{
  "horizontal_flip": true,
  "activation": "leaky_relu",
  "upsampling": "pixel_shuffle",
  "residual_init": "none",
  "beta1": 0.95,
  "merge_dims": false,
  "one_sided": true,
  "weight_decay": 0.2,
  "adamw_weight_decay_other_params": 0.01
}
Rows from block 4 of a small image super-resolution model, named by matrix and row number. Rows with one number belong to one channel. Each number is 128 + 32 x the weight over its row's rms, rounded and kept within 0 to 255. All counts start at 0. Numbers have three digits each.
Before each channel's rows are labels from the 100 images, of 14848, where the channel reaches its highest value: "strongest on" is what is common among them. Only what is clearly more common there than usual is listed. The data: photos with spoken descriptions (Open Images, Localized Narratives).
# convs0: first 3x3 conv (model.mid.1.convs.0.weight, 192x192x3x3, each kernel summed), inputs 0-47
# convs1: second 3x3 conv (model.mid.1.convs.1.weight, 192x192x3x3, transposed, each kernel summed), outputs 0-47

strongest on: text has "red"
convs0.184:193140133130205139215098111186126142107140155162136166110183135175153182149130134122123158129140160146119166133207130099161139167160136122157115
convs1.184:153113102074159123122073108185080106085121105157153156109150097152131099148102149134110136187136145123140138140111100066149204058174057137098095

strongest on: text has "color"; text has "red"
convs0.41:158099091119146075156099088107113142131109155129120100105132102144103181129065083086073144122112126088131103116192127068107142152123109090132110
convs1.41:110126091048125145113114091166089087058144110123160160148116058183099111132105140185120101161134079118134165157097137080132140021114093164079108

strongest on: text has "red"
convs0.5:167124092099143141143116128114099087088116140088078099098139084165132172115125118109098092106112116099094138125164071065117097056122117109060079
convs1.5:164115153076102080118076130130103173142164148151120129137156126136189122137163160106125148141109162149191126136072100129171173181190107097138137

strongest on: text has "red"
convs0.11:182131131100130107195162046099106130149113185140171054099122104169092165136086091104079083089109089090143071099181158139079145133123101114133097
convs1.11:111118138094135134154096091164074108095157097099123132123180050141067088106094158160099140147135115116108148117064124085149193087065073100089114

strongest on: text has "red"
convs0.190:146103085186179155156097108155129174108104147135135122114207149159141142154099093122083215182187177107120135106180140085113186176095125123128143
convs1.190:109138103071131136146069085148090112089133092146133128136093101179081094113071142147129106178101099149145147152110129075122180055146095144098099

strongest on: text has "red"
convs0.186:138128112074159095140111118125104067133123128100072139136090098132084144068107137109141087080084120124128148138141080104141077121108131085111090
convs1.186:139141104098071152099171161190080086075153142126155167177128078190128123124169145191114101154173071108135134147139131090140072052096100186080101

strongest on: text has "red"
convs0.57:148118119154200142163086108185103143118090173120137101109177114183137189134107076109081188158151159082129154148175112078107152152106099116104132
convs1.57:104134088060130123149078110138087115090148067159155140131099092162044092117088145134126108196098108126146138145103132076139183063119082154100115

strongest on: text has "color"; text has "red"
convs0.49:174116125164166131163130145149136174141115174189167108108169145165161136181134133109089177179152153110137119139140160095120173175112116130131154
convs1.49:143072086106167127119082096122073117121158068121137132109138065143038108140104127148092140136105113116115178138082138101143167086095071102105084

strongest on: text has "red"
convs0.43:145113056154181168166091100163107127124081091102089066084174124176154154140092073102077166128155134084081159092143094093097142129114118127072134
convs1.43:119130126058131103158065093131115143091129101151127114117065111164085103128072141125126115177073124148167140146086116089127178076154091130126103

strongest on: text has "color"; text has "red"
convs0.28:173144112131179137168096089094124140089093189163184093104161124160138141142104102104091181154157145116118119115190164081101168170111104119141129
convs1.28:095111100078154131142069088162062093092149081153135131127141077156055094115097126149111097175084120129127150137065144073147187077103061108083106

strongest on: text has "red"
convs0.156:167138137064140105159115114131094103145134179133117128119090075164094159093151155128130077127082091120133125146168091147155079098151100114095088
convs1.156:149108122141079152129161166148081119112165106140138190153162072126114083128184178142122175116164114078147157154105123103203087113123080161105148

strongest on: text has "color"; text has "red"
convs0.146:134137092153193168170104125138133149116107128095136073113189121175150151155119087097067192138185160083090124108168119093087149153061129131093139
convs1.146:096131118057140126149065106165095117099130094170134132131086117182072109118076143143117107181099129142161148134085125082131194080137093137107107

strongest on: text has "red"
convs0.150:152118100167180191176089120155127150121091129101123077106197126164156164156095084101078192145171156110096154113176118098079159165103137131077135
convs1.150:121121106079145110143057086132091132089131108158150101117080100161050090126059145138131115176097110122144159147108108086121186079120092132116113

strongest on: text has "color"; text has "red"
convs0.180:182125093144141100178063097110129172117114159169159121101144148155157179149094086092098192189149176079131120095170132113115189162086099111139124
convs1.180:115132101067134163121113100159094089072146080116148150153123071182067106126110127193100097173153066125119143152115167066118154047086088148077078

strongest on: text has "color"; text has "red"
convs0.142:175075132139127107168079108096109143173103165132125123108125115174140188101066102128085175129113119089125094105175129084122139180124111097126097
convs1.142:122144107074112125130101098131076109066146119148176131141105061183066104125092159144141139156110099097135159169108130098152141039117082152076104

strongest on: text has "red"
convs0.183:148105069182165161141090077160128160096072128099107082112168120182161159148090100125082176130127147085097143122156105085093163141118112134074130
convs1.183:112133121072108110159077107135092140094135094168133119130070104167083085115087121134134152180060140151156133151080116089139174095147095117117112

strongest on: text has "red"
convs0.26:139131064152151166167073122115148156146114106110157098107195123140170136166117112134079158128166141070099174121149135066109163130119099142084141
convs1.26:111129112065134114147070101155091120089144095152138123128114084172070086125075146159120113172090123132151149133082116078142201084117065099101091