config = dict(
    upsampling='pixel_shuffle',
    residual_init='none',
    lr=0.0024,
    steps=5600,
    batch_size=256,
    epochs=7.0,
)
Rows from block 5 of a small image super-resolution model, named by matrix and row number. Rows with one number belong to one channel. Each number is 500 + 40 x the weight over its row's rms, rounded and kept within 0 to 999. All counts start at 0. Numbers have three digits each.
After each channel's rows are labels from the 100 images, of 14848, where the channel reaches its highest value: "strongest on" is what is common among them. Only what is clearly more common there than usual is listed. The data: photos with spoken descriptions (Open Images, Localized Narratives). In brackets: how many of the 100.
# convs0: first 3x3 conv (model.decb.0.0.convs.0.weight, 144x288x3x3, each kernel summed), inputs 96-191
# convs1: second 3x3 conv (model.decb.0.0.convs.1.weight, 144x144x3x3, transposed, each kernel summed), outputs 72-143

convs0.51:509530502513523482474511508532451477521506488458477517439459365513521506448448555538545490457428554461490491520537459529451418519528495482523459477515445489533572475447429556475472474411511462479541477468497577474458518442453507489463531526485488415513485478546517454473455463503508476439
convs1.51:475460487461498505494446506480459505520456491484500543492492527398493495588496447594503488512486406511506444550507542479505573511508438488506528430494432447517536512544498493478486489517352553551485442444560527449478
strongest on: text has "red" (26)

convs0.112:545503520476499565611470524545485526531491537650475484647439523496513437456472461585543522520479589561484538496576561513445523546533406486508545502486463561495538449462525525449563490495439489456496513507521498523506457541519495518514542569454503510470486435537510461481444504495482466419
convs1.112:479486503457547514516479590519493479482490548523511466458551434452547505499500499576455459557526587427459447506508467481470501513521530579472525408467615469520502551511546467551544502412548568479499542522485486484412
strongest on: text has "red" (25)

convs0.44:515478430520440506438471534437434507431506538507517421484427416461499433434479506467428527546452491502445540501485464473428471519482516441448508480527483473472462528446417535496454489517548422430492464419483581489488508429485487501477557499507514505501482444457460463522462438508433478461
convs1.44:458442472511538460546455488492507555505487508484475550465473525454479474496521526497460548611445475511474408579478487551573484505471537560496585489538512563456471526515512513587406536477541478520490438457528499532461
strongest on: text has "color" (30)

convs0.94:474460502480485466486480492489447446481493485439483505393503465490483492429429483469478443422442440474498447436472445451515446430484434488488451539478566473478456495459535457480558515504548508497463526464449474475535498524504423447483416499525462564489475503465458535517559535522472499567
convs1.94:476516549480478481534536511483478503476487532498493474542460423545509473500579404490457586524490541466487612550484536531534458472448545486550488539506573528506491489514500476557463484493444491467458575535523502461464
strongest on: text has "color" (33); text has "red" (29)

convs0.47:529552528510524574536558528533546554544516500561499538623521575548559539578574508539502521547509586613535532546545586508538599560521506555558589491489489514500506488518485495487508495522510487491485479502495482511479478511487476471510503498489479469530513500498489507479492505509485524487
convs1.47:504472473473531564482416559496540475494494536510526494446528419533580519470480472520460478556561507467493464525482461509481514504530523545497494398468584493509551540528481512525549494404478590468481495528504513465419
strongest on: text has "red" (25)

convs0.25:494530480451491544467497541471515529491487473515494489562503549521555469465480447508483434465537507515469483455479578421491524500487432490520490536517499570570545503466530575532472492477556536553463417506553483492486511524472487439495521463571469497537565491466456499563406549453473534509
convs1.25:527528504516502533409472510541526495464501562510458496543431485502585529497490442464437542480522509518562494499532550435458482531491482497529503441479547506514498574523500573528533479546475520553467565451496551527428
strongest on: text has "color" (33); text has "red" (28)

convs0.60:524568510510501572542537510502544529518534546544467493599500558543498531517536557600508512542547565633512538499541549515480531620522488541512567491503502486481506530485534495483492503506460471491483468484481506484503525471496505512497508508491454490506441509497461504511470477504497562514
convs1.60:515457472469522533518398527480477479477491533514490453507542427500553543507483484511458507556515542443508447518475480530502494489499549538515540441484547492474538569528477486512512496452526568476487535528484534506398
strongest on: text has "red" (25)

convs0.58:541504521460508516510518520511477487538524451475448504480503475513511500457477490516555482433432558502499468477535488480513448492527495497519489432545533555542469421460519560451527495444501526421475441388524513504522406523484479530435515480573482408478544500488507485627494450484467499488
convs1.58:547474520497515492431454525528460513472475511454474503495464559466596430512484513594505545466500462543504463538544495479442518490512514521510552470562487528474506537518522526504480492532451492525429485385524550556466
strongest on: text has "color" (30); text has "red" (27)

convs0.98:492544506532459550487496503493467510488503559520455465455422407461513529465503535480518505479464536514478524466533478509507485544503453470495531475481484476521431459494373470445565481508449468435529475568423545416460460499442501491516503426445475525544438470507521397488476480555471533516
convs1.98:472494494541508534559511525562496601469472502437425468496454507498479581467541534594466526541551479529476515552472557587470466541442507514545492502543459487475503540540507447525444572496476449503497445520574487522450
strongest on: text has "color" (30); text has "red" (29)

convs0.82:523510545398499501566502493503492544540554484521497558489539533527523515451477505515512406470501548524515554483470466437509436517501485529510511481577472476469417486483494484488494484459512521513458455385564532448448506513432402448417503489442374473432496458497447542525498481421516504500
convs1.82:420557503454539492440500508504459600493481503483484493471462520442553502522489472511391593510503476488552473525513483528439479541522527448515537447513496464488406560488473510488430503537444427540440470481514590502461
strongest on: text has "color" (30); text has "red" (27)

convs0.57:599491484449522544510510481536480529532490445475449473430481447514480525445443562505543438423446541509552517442483499478534451503562458458502508428494505435511477473520501482438520544528431475488496459434462491509522417483483462544522477399449485476432493531424549538541507480546461574523
convs1.57:429502532486464492529548513476535488543521497462479513538460536570454480445549450556540550506562581506472571451507622537521461519526495505504500478515431522558568512496501507499471505500532478503493532522484514486479
strongest on: text has "color" (30); text has "red" (28)

convs0.61:521586557506495629541545525498577569506517498578471508634503578537568533559548529568522512535524567590522547509542596497536608564510466525552559485479501502495501489512506491500497495491497514476497548515495473475492513519489485491494489494510482482495491485478482506482504505493504484494
convs1.61:510441488428527520490439548482488481480509554514480449454549419495556529483519468508459498577573544455463466552469449534453532501526545579530471454462556506464538574565479469523538522468479559514481473525499494481418
strongest on: text has "red" (25)

convs0.84:535565562524539570534563527542594561551528535540505524599518566551568570565569543561533516533536565576527541527543592518529591567545514527557574489507481465478527504520469483495478478478491480490490527512492491502491492540484517506533476488468473520474483509522508509490495503504461503488
convs1.84:485487484443539560510444548490541512515534508474500463460532427508586518476524457531432452548580542452490502547473484490451521501521554550512498417471558481488549531533465480518576478472503570480515477511481500500421
strongest on: text has "red" (26)

convs0.133:509493473491538494498518506520484478521508521521470521512520460508515495467476513548532468481456527502504551489497540472511474555531480491522485432582454449504425436440432438476496493516459474513488432462455542471536469445535458547388530495470552491430468479379479478652533466569444499478
convs1.133:494474533506556504435502502538525493469534505475482466486442583542602454536497471522444473542540456546535440539481528515486483498512511575485505468544474508496471554553485493508467497516535520529458497423502549602403
strongest on: text has "red" (27)

convs0.73:493497456507533466519517470522427490536457494504505478465478475487476439485499511502542503504447504502521533453540456526500459524538497503518510396437417468504539544521504525533446420467510447440491505474504488483497452464490550481487591547472474462517439484510520482443437454438467447420
convs1.73:527531489522510484499500515524436513598443476562540511539523517413432427522517535533466478466517393456483552547495519518507582530499486480425492503475488485488466468484512518476494482522415527509454467435541539502499
strongest on: text has "color" (31); text has "red" (29)

convs0.14:549561569488544569543558513558544558573514502537496537593538577548559536554534546567547516526524569586528571528580585513553576558542503536566563508478480498508488507526498493505521497471471516488461492487477522500480477506479505491480473490476517479499488480518472482489458498462472496486
convs1.14:539472506447563557487408579501535494521528549478543503491530437501577507496488460552444469578539507456486468495468495493486500503509517528465487422484560468524553511519447495531580487423492594457506475482509541463415
strongest on: text has "red" (25)

convs0.10:532565552541539571547542540534580569546530531575480522625523566549546517562547512529520534556548564566520556496553565508528623525539492534538569484475472477511488508495479463509506530491498478490506487487509497489520487494506504486499492485476520488475469497483503500492527498519494527505
convs1.10:503490471446543528477434569492512521499512570488495490458567420480585533493477461534460471594571517442502504553472480496465510499522534545502483416476573491490519538565464503570559471416522566482502463519483520465422
strongest on: text has "red" (25)

convs0.116:456464413492419479472444461413488472434428510503479468450420418422453441448460509466451482488475478480417468506467523482443520517430486438440532452568482450514395498540509436456522571504475511565502536452521450535565489509469453516484505477481473486450489541480454498535490453507478549525
convs1.116:475582447458573563535551493500576448462529500423559459515483519521570506474541540515490550500468500510550505481426436526486474463530564529593484439551547557456483493429552523563470539543494515478496571561521434501507
strongest on: text has "color" (31); text has "red" (29)

convs0.108:509471516534498502516488485504511476508552553460500498509499482504490503505500497518496524503511492486524485504539467520496502491504496494491507484607526454495463492488483529444542511529495410446464474382547574488531494441533476596363532519508545468520465446439554440614509428534407464501
convs1.108:549490490576471473447544531496543516476524451460448559551430509563588511477499488489479436500478456499539494531553481481486470489509473533541524548548443534459480494509469480495519509451566503574549461426462481567443
strongest on: text has "color" (32); text has "red" (25)

convs0.24:465438485524499434497445444479396471464487509446509470387489457467447471458470454472475484441502440430486444459474403480472398459473492492446417512533470512478535505512502492503519473495480556472468495520483489518493541553522514489511470495479499546524481525518486565510488538501506509498
convs1.24:514536477483452550459471498540527477465495554483567485530444491484537506473531503467570528509468540531525574519487433536523489516531493467557481464517538536514532491500463541510553498443470573444507590552468467516455
strongest on: text has "color" (32); text has "red" (28)

convs0.83:523532592515447496492500533483463494461573494528503462582497542558553559454498467538446472490516496495486525432460494447505477468516414465539501550357459471453509445500522493494487469510417516505464420558477457484430484506511519444565436454486585562433619445423449528463524538484436460514
convs1.83:510580481580445467564458534559501581467491461431420484456477496472467529497510494535561524565508488520509516491577473552437497461487515502573501479441475610554442561543511429517517490547467482558481511570499509539459
strongest on: text has "color" (31); text has "red" (29)

convs0.97:520553485445461505436499556466461561478537497516462484510472467469518546439477544470459460476475506540515518460467552424475478493499453486487506431492436459455636436584517549486516515505477576514488547503420520498569410450483427536553428450478550493501472487517465421461483424475495460486
convs1.97:486441567470423490553436528518464564551507512496476508458602534513475497456468534577425538524511582471441516512528541524500467487501592500509537517486532496486538567520503465546450502514492436461488500514512478556492
strongest on: text has "red" (26)

convs0.111:533566523526562564545564516565582561565522493538483554585569581585547533568560551517547528510528562567543592514541558536576594525534468565546562520494501492498509488512463490475488492485488497493528507496508505475493489498499489481492483499476478495503470475527491515486479482505512510492
convs1.111:468492440464539583453461583455519486522503523486496485460520450523573518483494477499496476539531494497503480516467473533484534496540524515491467414491543541520530493539417520547561500435463605423499487481543531472444
strongest on: text has "red" (25)

convs0.16:537505514449457488521474500497549552513489484492483522496505483501486519486468499535542441467480528477509532513553539508479533491500474498484493515470530504459590487423445505491513481490530433566516484436537536575420525439431517548521477532490569483455444511472463476462447494500479517462
convs1.16:518472462505493547474438478481453442483472422496498459464511522447514504418511514537478552517481443537496445497468486541539548521472463437448532591527483532419476479490515541572474537467442516532490503446542455489526
strongest on: text has "red" (26)

convs0.64:468461470509419506446430491407448475418468547501520481456455418436444483452462468476437482481484462449470483483446464458456478471443466420454473475523472511481505504493553465437462493460479488477509466477504492462535535479475500458494506505501487452512477504503501495526448438492511475465
convs1.64:479548472505524489514525566504597480549467540505451410570502544516445449516517471567499522516507556482535534480514523527489510502513495492474524514508528519606513532482501536490388487474437554546457492569513511514518
strongest on: text has "red" (25)

convs0.40:504511483466466456476484501461489521467494471520501478467479503482545483457435463503459416439440498473508533433438466422491486495434472443491492525475523495499541468473506481498503480467509525563545491449487610475547538455540458488503468499410500451458398462526476484529514521506541544495
convs1.40:476512469525496507626455507530457521512480577483377499449513487558454550468546455557546478530543442534493550457463575492476514495512554522552471510463572532445427498525499448550426545484506456520501513515515511432497
strongest on: text has "color" (31); text has "red" (30)

convs0.3:538560519478574552550581533571551546578521508510501551587559598568527550560565507529553507520524546573548517517553575516565560543551488566562538512491483492502488502486465477490529517473487490493483489499519493490491491504464536492495503485530506477497484468460447494494478491507471488491
convs1.3:492477472462538551460466539467530493495540531459519496457502454525572513476464477527480488564531473486512479505481461526501506511516537540506479397503524485503585496526448503517543510402474589408519474492519449507443
strongest on: text has "red" (25)

convs0.6:479414505536475427494443464487463441480497474468496429451467413489481445433390467499479503498446491395430484474529421503426472518508483471447468509554504543496524493523508469470470472492495493482472493482537545491506518484495497526480496483490502496514478452459507489545547477480514458515
convs1.6:503528497462545546496504550503574509463533560501522447500526435479575508481453492505455509535496565515459449513504488514429485523509496511474517438504581504538490522551507494595492495411574591453501534548483484510472
strongest on: text has "red" (25)

convs0.140:483431459497467437472445468452424459462475509452494492379469411462441470445444476465473492450463438422482473487470419481454429441451505439436440497516472459545518512531520467484481458501492440551528510484514543519495520482473506543490525495504553510459493500498522524542490495493508489507
convs1.140:484493477466504521502488509482528429468532507537549486448440459508546504463490509494480542499520521574511501484472434505509476453515460539540513512540530565489576480504505505522537525395522633462503518501502482468529
strongest on: text has "color" (30); text has "red" (28)

convs0.18:458468465540497464438504475498429482482487549465478489446492481498485439507502479495490578571537481454435472568562462543465459476469522511480426497514483540487484498517450544509525472521491509492556481495511464561427440493489525522556501564458531579559434511580478481534561514485488533506
convs1.18:502515430486534579458513478512481472476551524530574441496484482527516522451487510434497515530499507508533501500467495537582487464555484478504538516500525559466487431431537552531553512449543547418488579494523438458522
strongest on: text has "color" (31); text has "red" (30)

convs0.39:489440435471499436489450478468465439480458481436483471385501435465434486463448475445465442436428461438470447479470416488470426479477493472468460490462479503452500479519543499511494553529497510511484512447487496525505505482496474544475504502493495459467538536481513535495484476546518508495
convs1.39:567480426477525566541494530533526394459475604457479490486530533541530492491456483495426454472491541494453494525491450532458527544443523535614512483529458484496537488542517515508456517495455543431567476475490453488500
strongest on: text has "color" (32); text has "red" (30)

convs0.54:486476485494480503488508502483453489477502440504489507519487507461497493408493457498493455504487496482469465500430508385485442523504520479474480499499511442471456484381477442508470552490527439475459471455556539511465482436487463491519508546476612506453448509441524508538481494614435471525
convs1.54:498479496524486503587440523486429511446562402438468468438457534470491552407481485429434537513528520536470448440480503480546473421390521582527505451500528569457493501538482465475533465504502492462498541473506503428511
strongest on: text has "red" (30); text has "color" (30)

convs0.115:504495471478494496492480461494456446495473475425466467402458454475481526462502530414419452458476485469455467470440458446481424498469506492467444467462435517561539476507514509542445452475493568539506534476488508568529514462526482503485445475515528475475500582499459467525475516462476572469
convs1.115:602506470483510525486451533488469494501485530557480440486528497515523510428532504534468521491564554522571495447491503527469608478456526519551551492521495502508532572530545515550479454421464554484555534519538442546523
strongest on: text has "red" (32); text has "color" (32)

convs0.118:553508467439493501464522474488444558479491441534434460490464437515465485420443481421434499511492499534501561503496459404464507511500472518499519468415461479478414501473483437510457481433454503509495462458467427501433436545447432466481445473457509470477495425482451489513492468452442443482
convs1.118:516476499482556498521446438516515518482533510520413429481512507471464541494517489557435516547554494555469462494572535514455499573511525507497505562501474487504451474493471536559439490496475457478456469487570538517494
strongest on: text has "red" (26)

convs0.134:453466458484445434458452446444435449451448470458502438405420460475461447495425469485479478446449508443430465475520452500449443473454495441456463483466492534443505482502494507438456461481485532503506499574480542453491475411536481507503481505470536526494452488501510516510495518514498513441
convs1.134:441548443500554531469555431502527490452452556506588485546484465528518456487464515458415539466431486528514474505512506451529551517530493480561578488497514543483464479479505511513474528483558513474549510514436460514497
strongest on: text has "color" (35); text has "red" (32)

convs0.33:473504514491475446488494485492484533489482492455517537509549551512524485530460467531476510477535459465493500488513526512500540492463458495487457554521459528513572463487507563479504417421502509518480475506550450564391499611478542474518469453536460479530490422544466470511466515386560466450
convs1.33:486494470488556553383485492498507542463469514490578458555463461440574562564469552471479508493455450581522445481494446458483517550530472439494512479575521472507441475465460554543561554479508615499496471456506500524488
strongest on: text has "color" (32); text has "red" (30)

convs0.70:518571561498493558520517536485571625499490492579489527617488521522578478533520504532480511518532559529559607487509585505498660522501478467542578505464494506494514517509542477479490501524514497489475489488521511466516496472467516500512501479489522496486519473486493505478482467491489490466
convs1.70:500532445475525517542447558463545463454519510460424481427553417485578502435512481502495467561537518432443462490501477541485468543491527504524497482449563504511500564538451463550490466466519537494525512547481513427436
strongest on: text has "red" (25)

convs0.69:508584540510544589530530524532552580534499529569495524623555593515582541560565523540539525542520567582538585513546584527536601542519478538554584500500492489483521510512520490502483496491489476498523473542464486504477503495492486465489487485511509481488494513480500464486480489474518500495
convs1.69:476500493438552568493446579487514470500517561505528493455537442494597507494495452536451488557545516455492495517469499511441516482530524598509492449468586497502547543538474478567533494462513581458496468521469452460441
strongest on: text has "red" (25)

convs0.105:475520475564485524491535499486480502496478506484479477461441445501488469508532515494482570506475510518503519479473466531457451501472526505541511498572506421531421473483428439446497479450482428510524415445555522556438489532399448509467499479491478492456469415532405442664492484508409525514
convs1.105:469511467480510532429493556588434530453489475506484481527537485424589518545468451538456558518502442515531421552512503501507531530488508534496515446488445500543399548486461562511509554436468545543429449479540541475462
strongest on: text has "color" (30); text has "red" (27)

convs0.74:462498449526411491492443485396493545425443465544481434456410449439474484418477506467438474482466511465452492437454505434443499548402490451462544461532513431556559471522522493499457495484490487507489456507459491472503470444527476482458526451519504501557461491466449581523508494481505440528
convs1.74:526485425554549526445464511511554460482522492539482488511538522462507516501399503557485460541502464479530404500480456449455549483475515508555458424488528465485461485504489541506493544516478576504500550473498473455496
strongest on: text has "color" (31); text has "red" (25)

convs0.131:519492479504496540534506526505416446483478482536505499487495439478479496465483529452512485462447448551511480497479487480527474488516486503491543510538561474616441528487532445489554530567450464581495493428443454558559543447553509504476488466553496598462491521435447544465555468548447501569
convs1.131:519516466556542473558507525481433422467457460527423494419492431522546505421522448507468544533587521554454480512521553464531449489432524533428469464515543544472482488516523494513515425463428497492459493487542547473463
strongest on: text has "color" (31); text has "red" (27)

convs0.52:470482420469464480441468484450439487455464480536493483409468411449419439488455486396447502486445475522458503501510458493440467514467479450445517440496488455449424444470427482448476522512509484470522517466478610467500466467582507502454423479436541515492470485441539530534466456529493500446
convs1.52:460484454522533539460502500557535445410582535437495464469480486552570530469415523503488476525459501589515509539471449475571472515505519515525463512528422533451408506509503524554533554413555528471537558524480436500481
strongest on: text has "color" (30); text has "red" (29)

convs0.117:478463482541402529438432489411470529417486525537504441532415424428457470514483477500449527524461457495456514458442478517470481498438515437441530486497463507544565442518467545497498469459504458462438531518468545445480501439475484453488473466531514484565547466489499454462485469489476454441
convs1.117:516555440545432456453540517531483521522448498476509507483563459508460490471471470559499529498440420495461532554486487429476462461482487599542526480513522548486433532531541426537536518492488471489466500460503401462519
strongest on: text has "red" (26)

convs0.30:469463447506493444480503499487468432503479529470470503499539494470475444461474461481482426493457457530501520456443498474497504536477483481497556500481510427423399586530529428498437483531464411493457482489521461373576513425478514463457582504498469480460502482487542511466477440540500570469
convs1.30:544525550565494470493482433451551407511531471553586580554542516499434483548484532480471460466533453460564474488471442501460491471497505522555459504434477563533544420470494463433505479515498551524500578519521532552553
strongest on: text has "color" (30); text has "red" (28)

convs0.65:517454495510458449457439486442394462440519432485514454449437435468481490417427469492468487476470474440470474485476451455455400476465486444452445511534502490549516491483469491510550511461510472443495526451521511469502502540493497511488491500528510504498491487495531492534474477530478470508
convs1.65:547515484452444519532479519443502512518522516521513471528488425517510520419611460539493509532513577532549510555540495562527476513517517487522521520497527502517582437487476554493488502439511573481496492517536491521472
strongest on: text has "color" (30)

convs0.29:544576559502542591527562524538586556524530492530483520603529587531548540579560553536517531533517561612542557541545554533562601545528495521559577488494466495490524500494487480488507488499495488514497497494504472497515490477484497496508496527511493455501468509491483479478496516493523475496
convs1.29:507475463482511561472430538502533494494515520471534494464542430554585533469512465520474495558539490486528501528474460504494520504501508586525507425505551471519559515554485493528566504430505596431514477538521472479423
strongest on: text has "red" (25)

convs0.50:533560533514523569535555549537559567544518499550500541577544578539543550584562515537546550543534568572531571552569566557547596566534505544555560523443490485511500486504497504499537520510445466507479520511506487491476493478500495506480494524462509494479486516512511507482479495500494515517
convs1.50:504461506450543562502412568481542504501489541501517482468524424481621494478495426544461484560543513451491493515472472502470515512545515505484498427483569492528573557550456494579539494434466581463485472506512515508434
strongest on: text has "red" (25)

convs0.37:470503465507431479473485451449514480464463481508515479431387425468471479510476546450444518499485468465464491499418462489435463457469581505486503523439460430445470575451563481518448520459458514572457465479450426532488550457488497498469456431492491540447469416457438566485515439448451494508
convs1.37:515551444498497494520476433539447503508446475499474493486536416481571526419552493519505570514520594514524486478520474504469477495495548504511462466539534486470426502534514484519530451536507497456393560554496481495471
strongest on: text has "red" (25)

convs0.12:508503496504493516469473547511441503514545538538628528515516524535515484501501432491519480512528504499466512549527445492474454512519531539490477513499492539453552544565516506476469402506504493469551510507535535473446528442519554470517446648427483525472441539553542507497512439387560465431
convs1.12:559479529478455510504535448516434495549489544540583490559515466456476449493517540485508520500434481465500510521497523523513599551560411452449487502451493517536504481387451545471569557497529563430498447463511494467511
strongest on: text has "red" (26)

convs0.109:492473555494508524506491497497529518504507530442502490464503506506548538471487484542523461422527529466557469471496498473548497416504458470501478528550442518561473482480467501544463448489462481555471515521499459505474418599485483486499451433476443499502473445493487477505472554435453485506
convs1.109:467514463506498557401458472526533545482449495522558489531429502481542512536515488574519543440475493573491527518511541466477430552579475411558492452527502459542496548488463550471518490520463487559520482471459546530485
strongest on: text has "color" (31); text has "red" (29)

convs0.4:478495502465485514525492485527514508484475455475506545482479454474511444471454490482489469493478505500476486498492482511515542498503522483547503509471527442515489589567536367520481560514448431536495527440453495477540489455516522472513448459475555577488459471400450568471517502547549424476
convs1.4:517478494508525497564541484505439466474486466507460471420465512487475497445521485518458552542581534555488437522498551481559500473424528526375529475483510546481506465495517464544524479449431469447444468450510491431463
strongest on: text has "color" (30)

convs0.100:471429444480490497523455424494560495500421508458474519461508502455437456522480501481489503491502469483491453489496545526482490496482542458454509448508562465498479472491495520471488467537566468523516500490480543475553470492456542513500472447501485459476496555482477482484527553520530512522
convs1.100:480530432519523549446533471500544492465509520502569441510440481542554517521461537446516512443466534543538551468476442496557472461548455434545513506559516522450481456460506540528537538468546558475537549516440455480516
strongest on: text has "color" (33); text has "red" (31)

convs0.75:519530516511504538495524498502438487494549482479492491473491485512497551494542515533485524476521523486518497475493466511469474567480464499502482517576482484564455399469453458434508506494465439455503514429524494536446463542476458514409487541494518550567444454531478498532540435487509449511
convs1.75:500507427498482542501507514556454616489502455444505522486477502441556580509524526513427474581495478531514449542481506538501464535507447520481477521544479522522410455522418506516489546479535491462500449464588582518434
strongest on: text has "color" (35); text has "red" (30)

convs0.126:527474534514482513541481476479475563509487465516459493464527498507489516475469512516493450446472478485538566434472486459524457546501476449475473495518499516473547409476404529417422396470536472453498455534565524512489477459451456490497518483423478501486470434489463426503603492427468524454
convs1.126:500490479490521498508473581538442504462553429464426515485517486519536490431582537482440602476523494508450466519489496506577543488519531491391544537482520497421510507518573473515481539532523465452473495512540479467507
strongest on: text has "red" (27)

convs0.136:467487484542426490493462463430515500424479483540503421484442453420449456474491514464453496476475494490435480479476516481437478552465486420414537469573483426517491531479478477479575528482465498468509449429490546470456533456505456545440439480467500451467484436421464503578434453526447441485
convs1.136:464537451518556496406521483514520524385502459459514467484509468533598555503481505467493485529531507515480471457482482508500468517479503486509483474580424521494465501521509517539475495510530467546501613519487408545538
strongest on: text has "red" (25)

convs0.137:447446480533450447487443433437480434442456485519510462472509492421419474476499471441425502479485436476489498470445445475455504520433472468449482532466536486441470507540527463454514451433489507532485482467492476516479417486566580441466392489495500554529447494500456517473493446464517542444
convs1.137:541506499493444510489503454514525535496507528467559461536540458491486519547496514461477514433449481506512478476476458499450445481437501470540510503555599515498486471462484491529508511509535594425477621498449485503522
strongest on: text has "color" (33); text has "red" (29)

convs0.0:478501491529481503516493518507478458500513559529549517519513516480496520509530501482495513527501475515475523558500528520510489532514537501473501487553549492499438507521481479460438488497470430408575486426551479558409435494478499511555468539507490537494449436569483483511514415474476437430
convs1.0:480468490498482521525472502536379518439466523547514515501504475440515456480496545557453547512433445519491429628475506496528572545492450499461534528487507505471437521468512581508522549454501552460457427415520489487518
strongest on: text has "color" (30)

convs0.81:549559528521569548530571513538545547546506514529477552563552581528535547556548559553527530530504557600569556527563602517546597556532490550543557499494499511485525467486520510479494500521523498508489501500495506468484501497497477501500486480517493497496520501455466465467506513474504492487
convs1.81:484468473443524547468428581483504493490529524458517484467510442491552566475502471525434482542550518483493458538466442520481504520507518567497519415473530460538534531565429481532531513458469572461506489488478493509427
strongest on: text has "red" (25)

convs0.2:526485496427540521452527531559400461543537495477448486480502454521460469406419440464563453455421488505486505461512512456510440471555421486544505497445527557478492538541492525446496518481480429486505544540465479444509477496517568500472523498522499513491559513501553471466451468480500503492
convs1.2:500503525419540476530496480501479550540454455544499489547490448469454503509571446580474538493553461522492461506505635502525550583499505444426495498532508462537482453456448543540537496531429541436429467429516484463494
strongest on: text has "color" (30); text has "red" (27)

convs0.123:529574541481542594528549522551569566554532513537485550607544588563533537566544553532528506516536546594522538521534589522527574562542509577541588477488499495514515500518493469497476515503483497479506503493484492465496499492451496516480497464502513485516447486504487513491507509506470466501
convs1.123:520426505446525515467418524488491506484514516476468507443597443488577539472480496518436466581559503469503465530484481513480504474506538562502508420518579468517577546570478468521541493440492564468516463509484505482418
strongest on: text has "red" (25)

convs0.11:479482492563493490511500492522471518512447477498450475492507481526424465453532491498500513497490447466528490496465473472499441482497534521474481478434529442444456563534490447474447516572459457541572516520512535512495479498486548568481552478466490530417469567497495537458501517539537524525
convs1.11:527577506511470514524543454532536483492541464479534503494446522504547561479499567428534551478519483539528524432452458521491437506492445493564405493557487589529508489465479506502556496536523556419485553515433463580499
strongest on: text has "color" (34); text has "red" (32)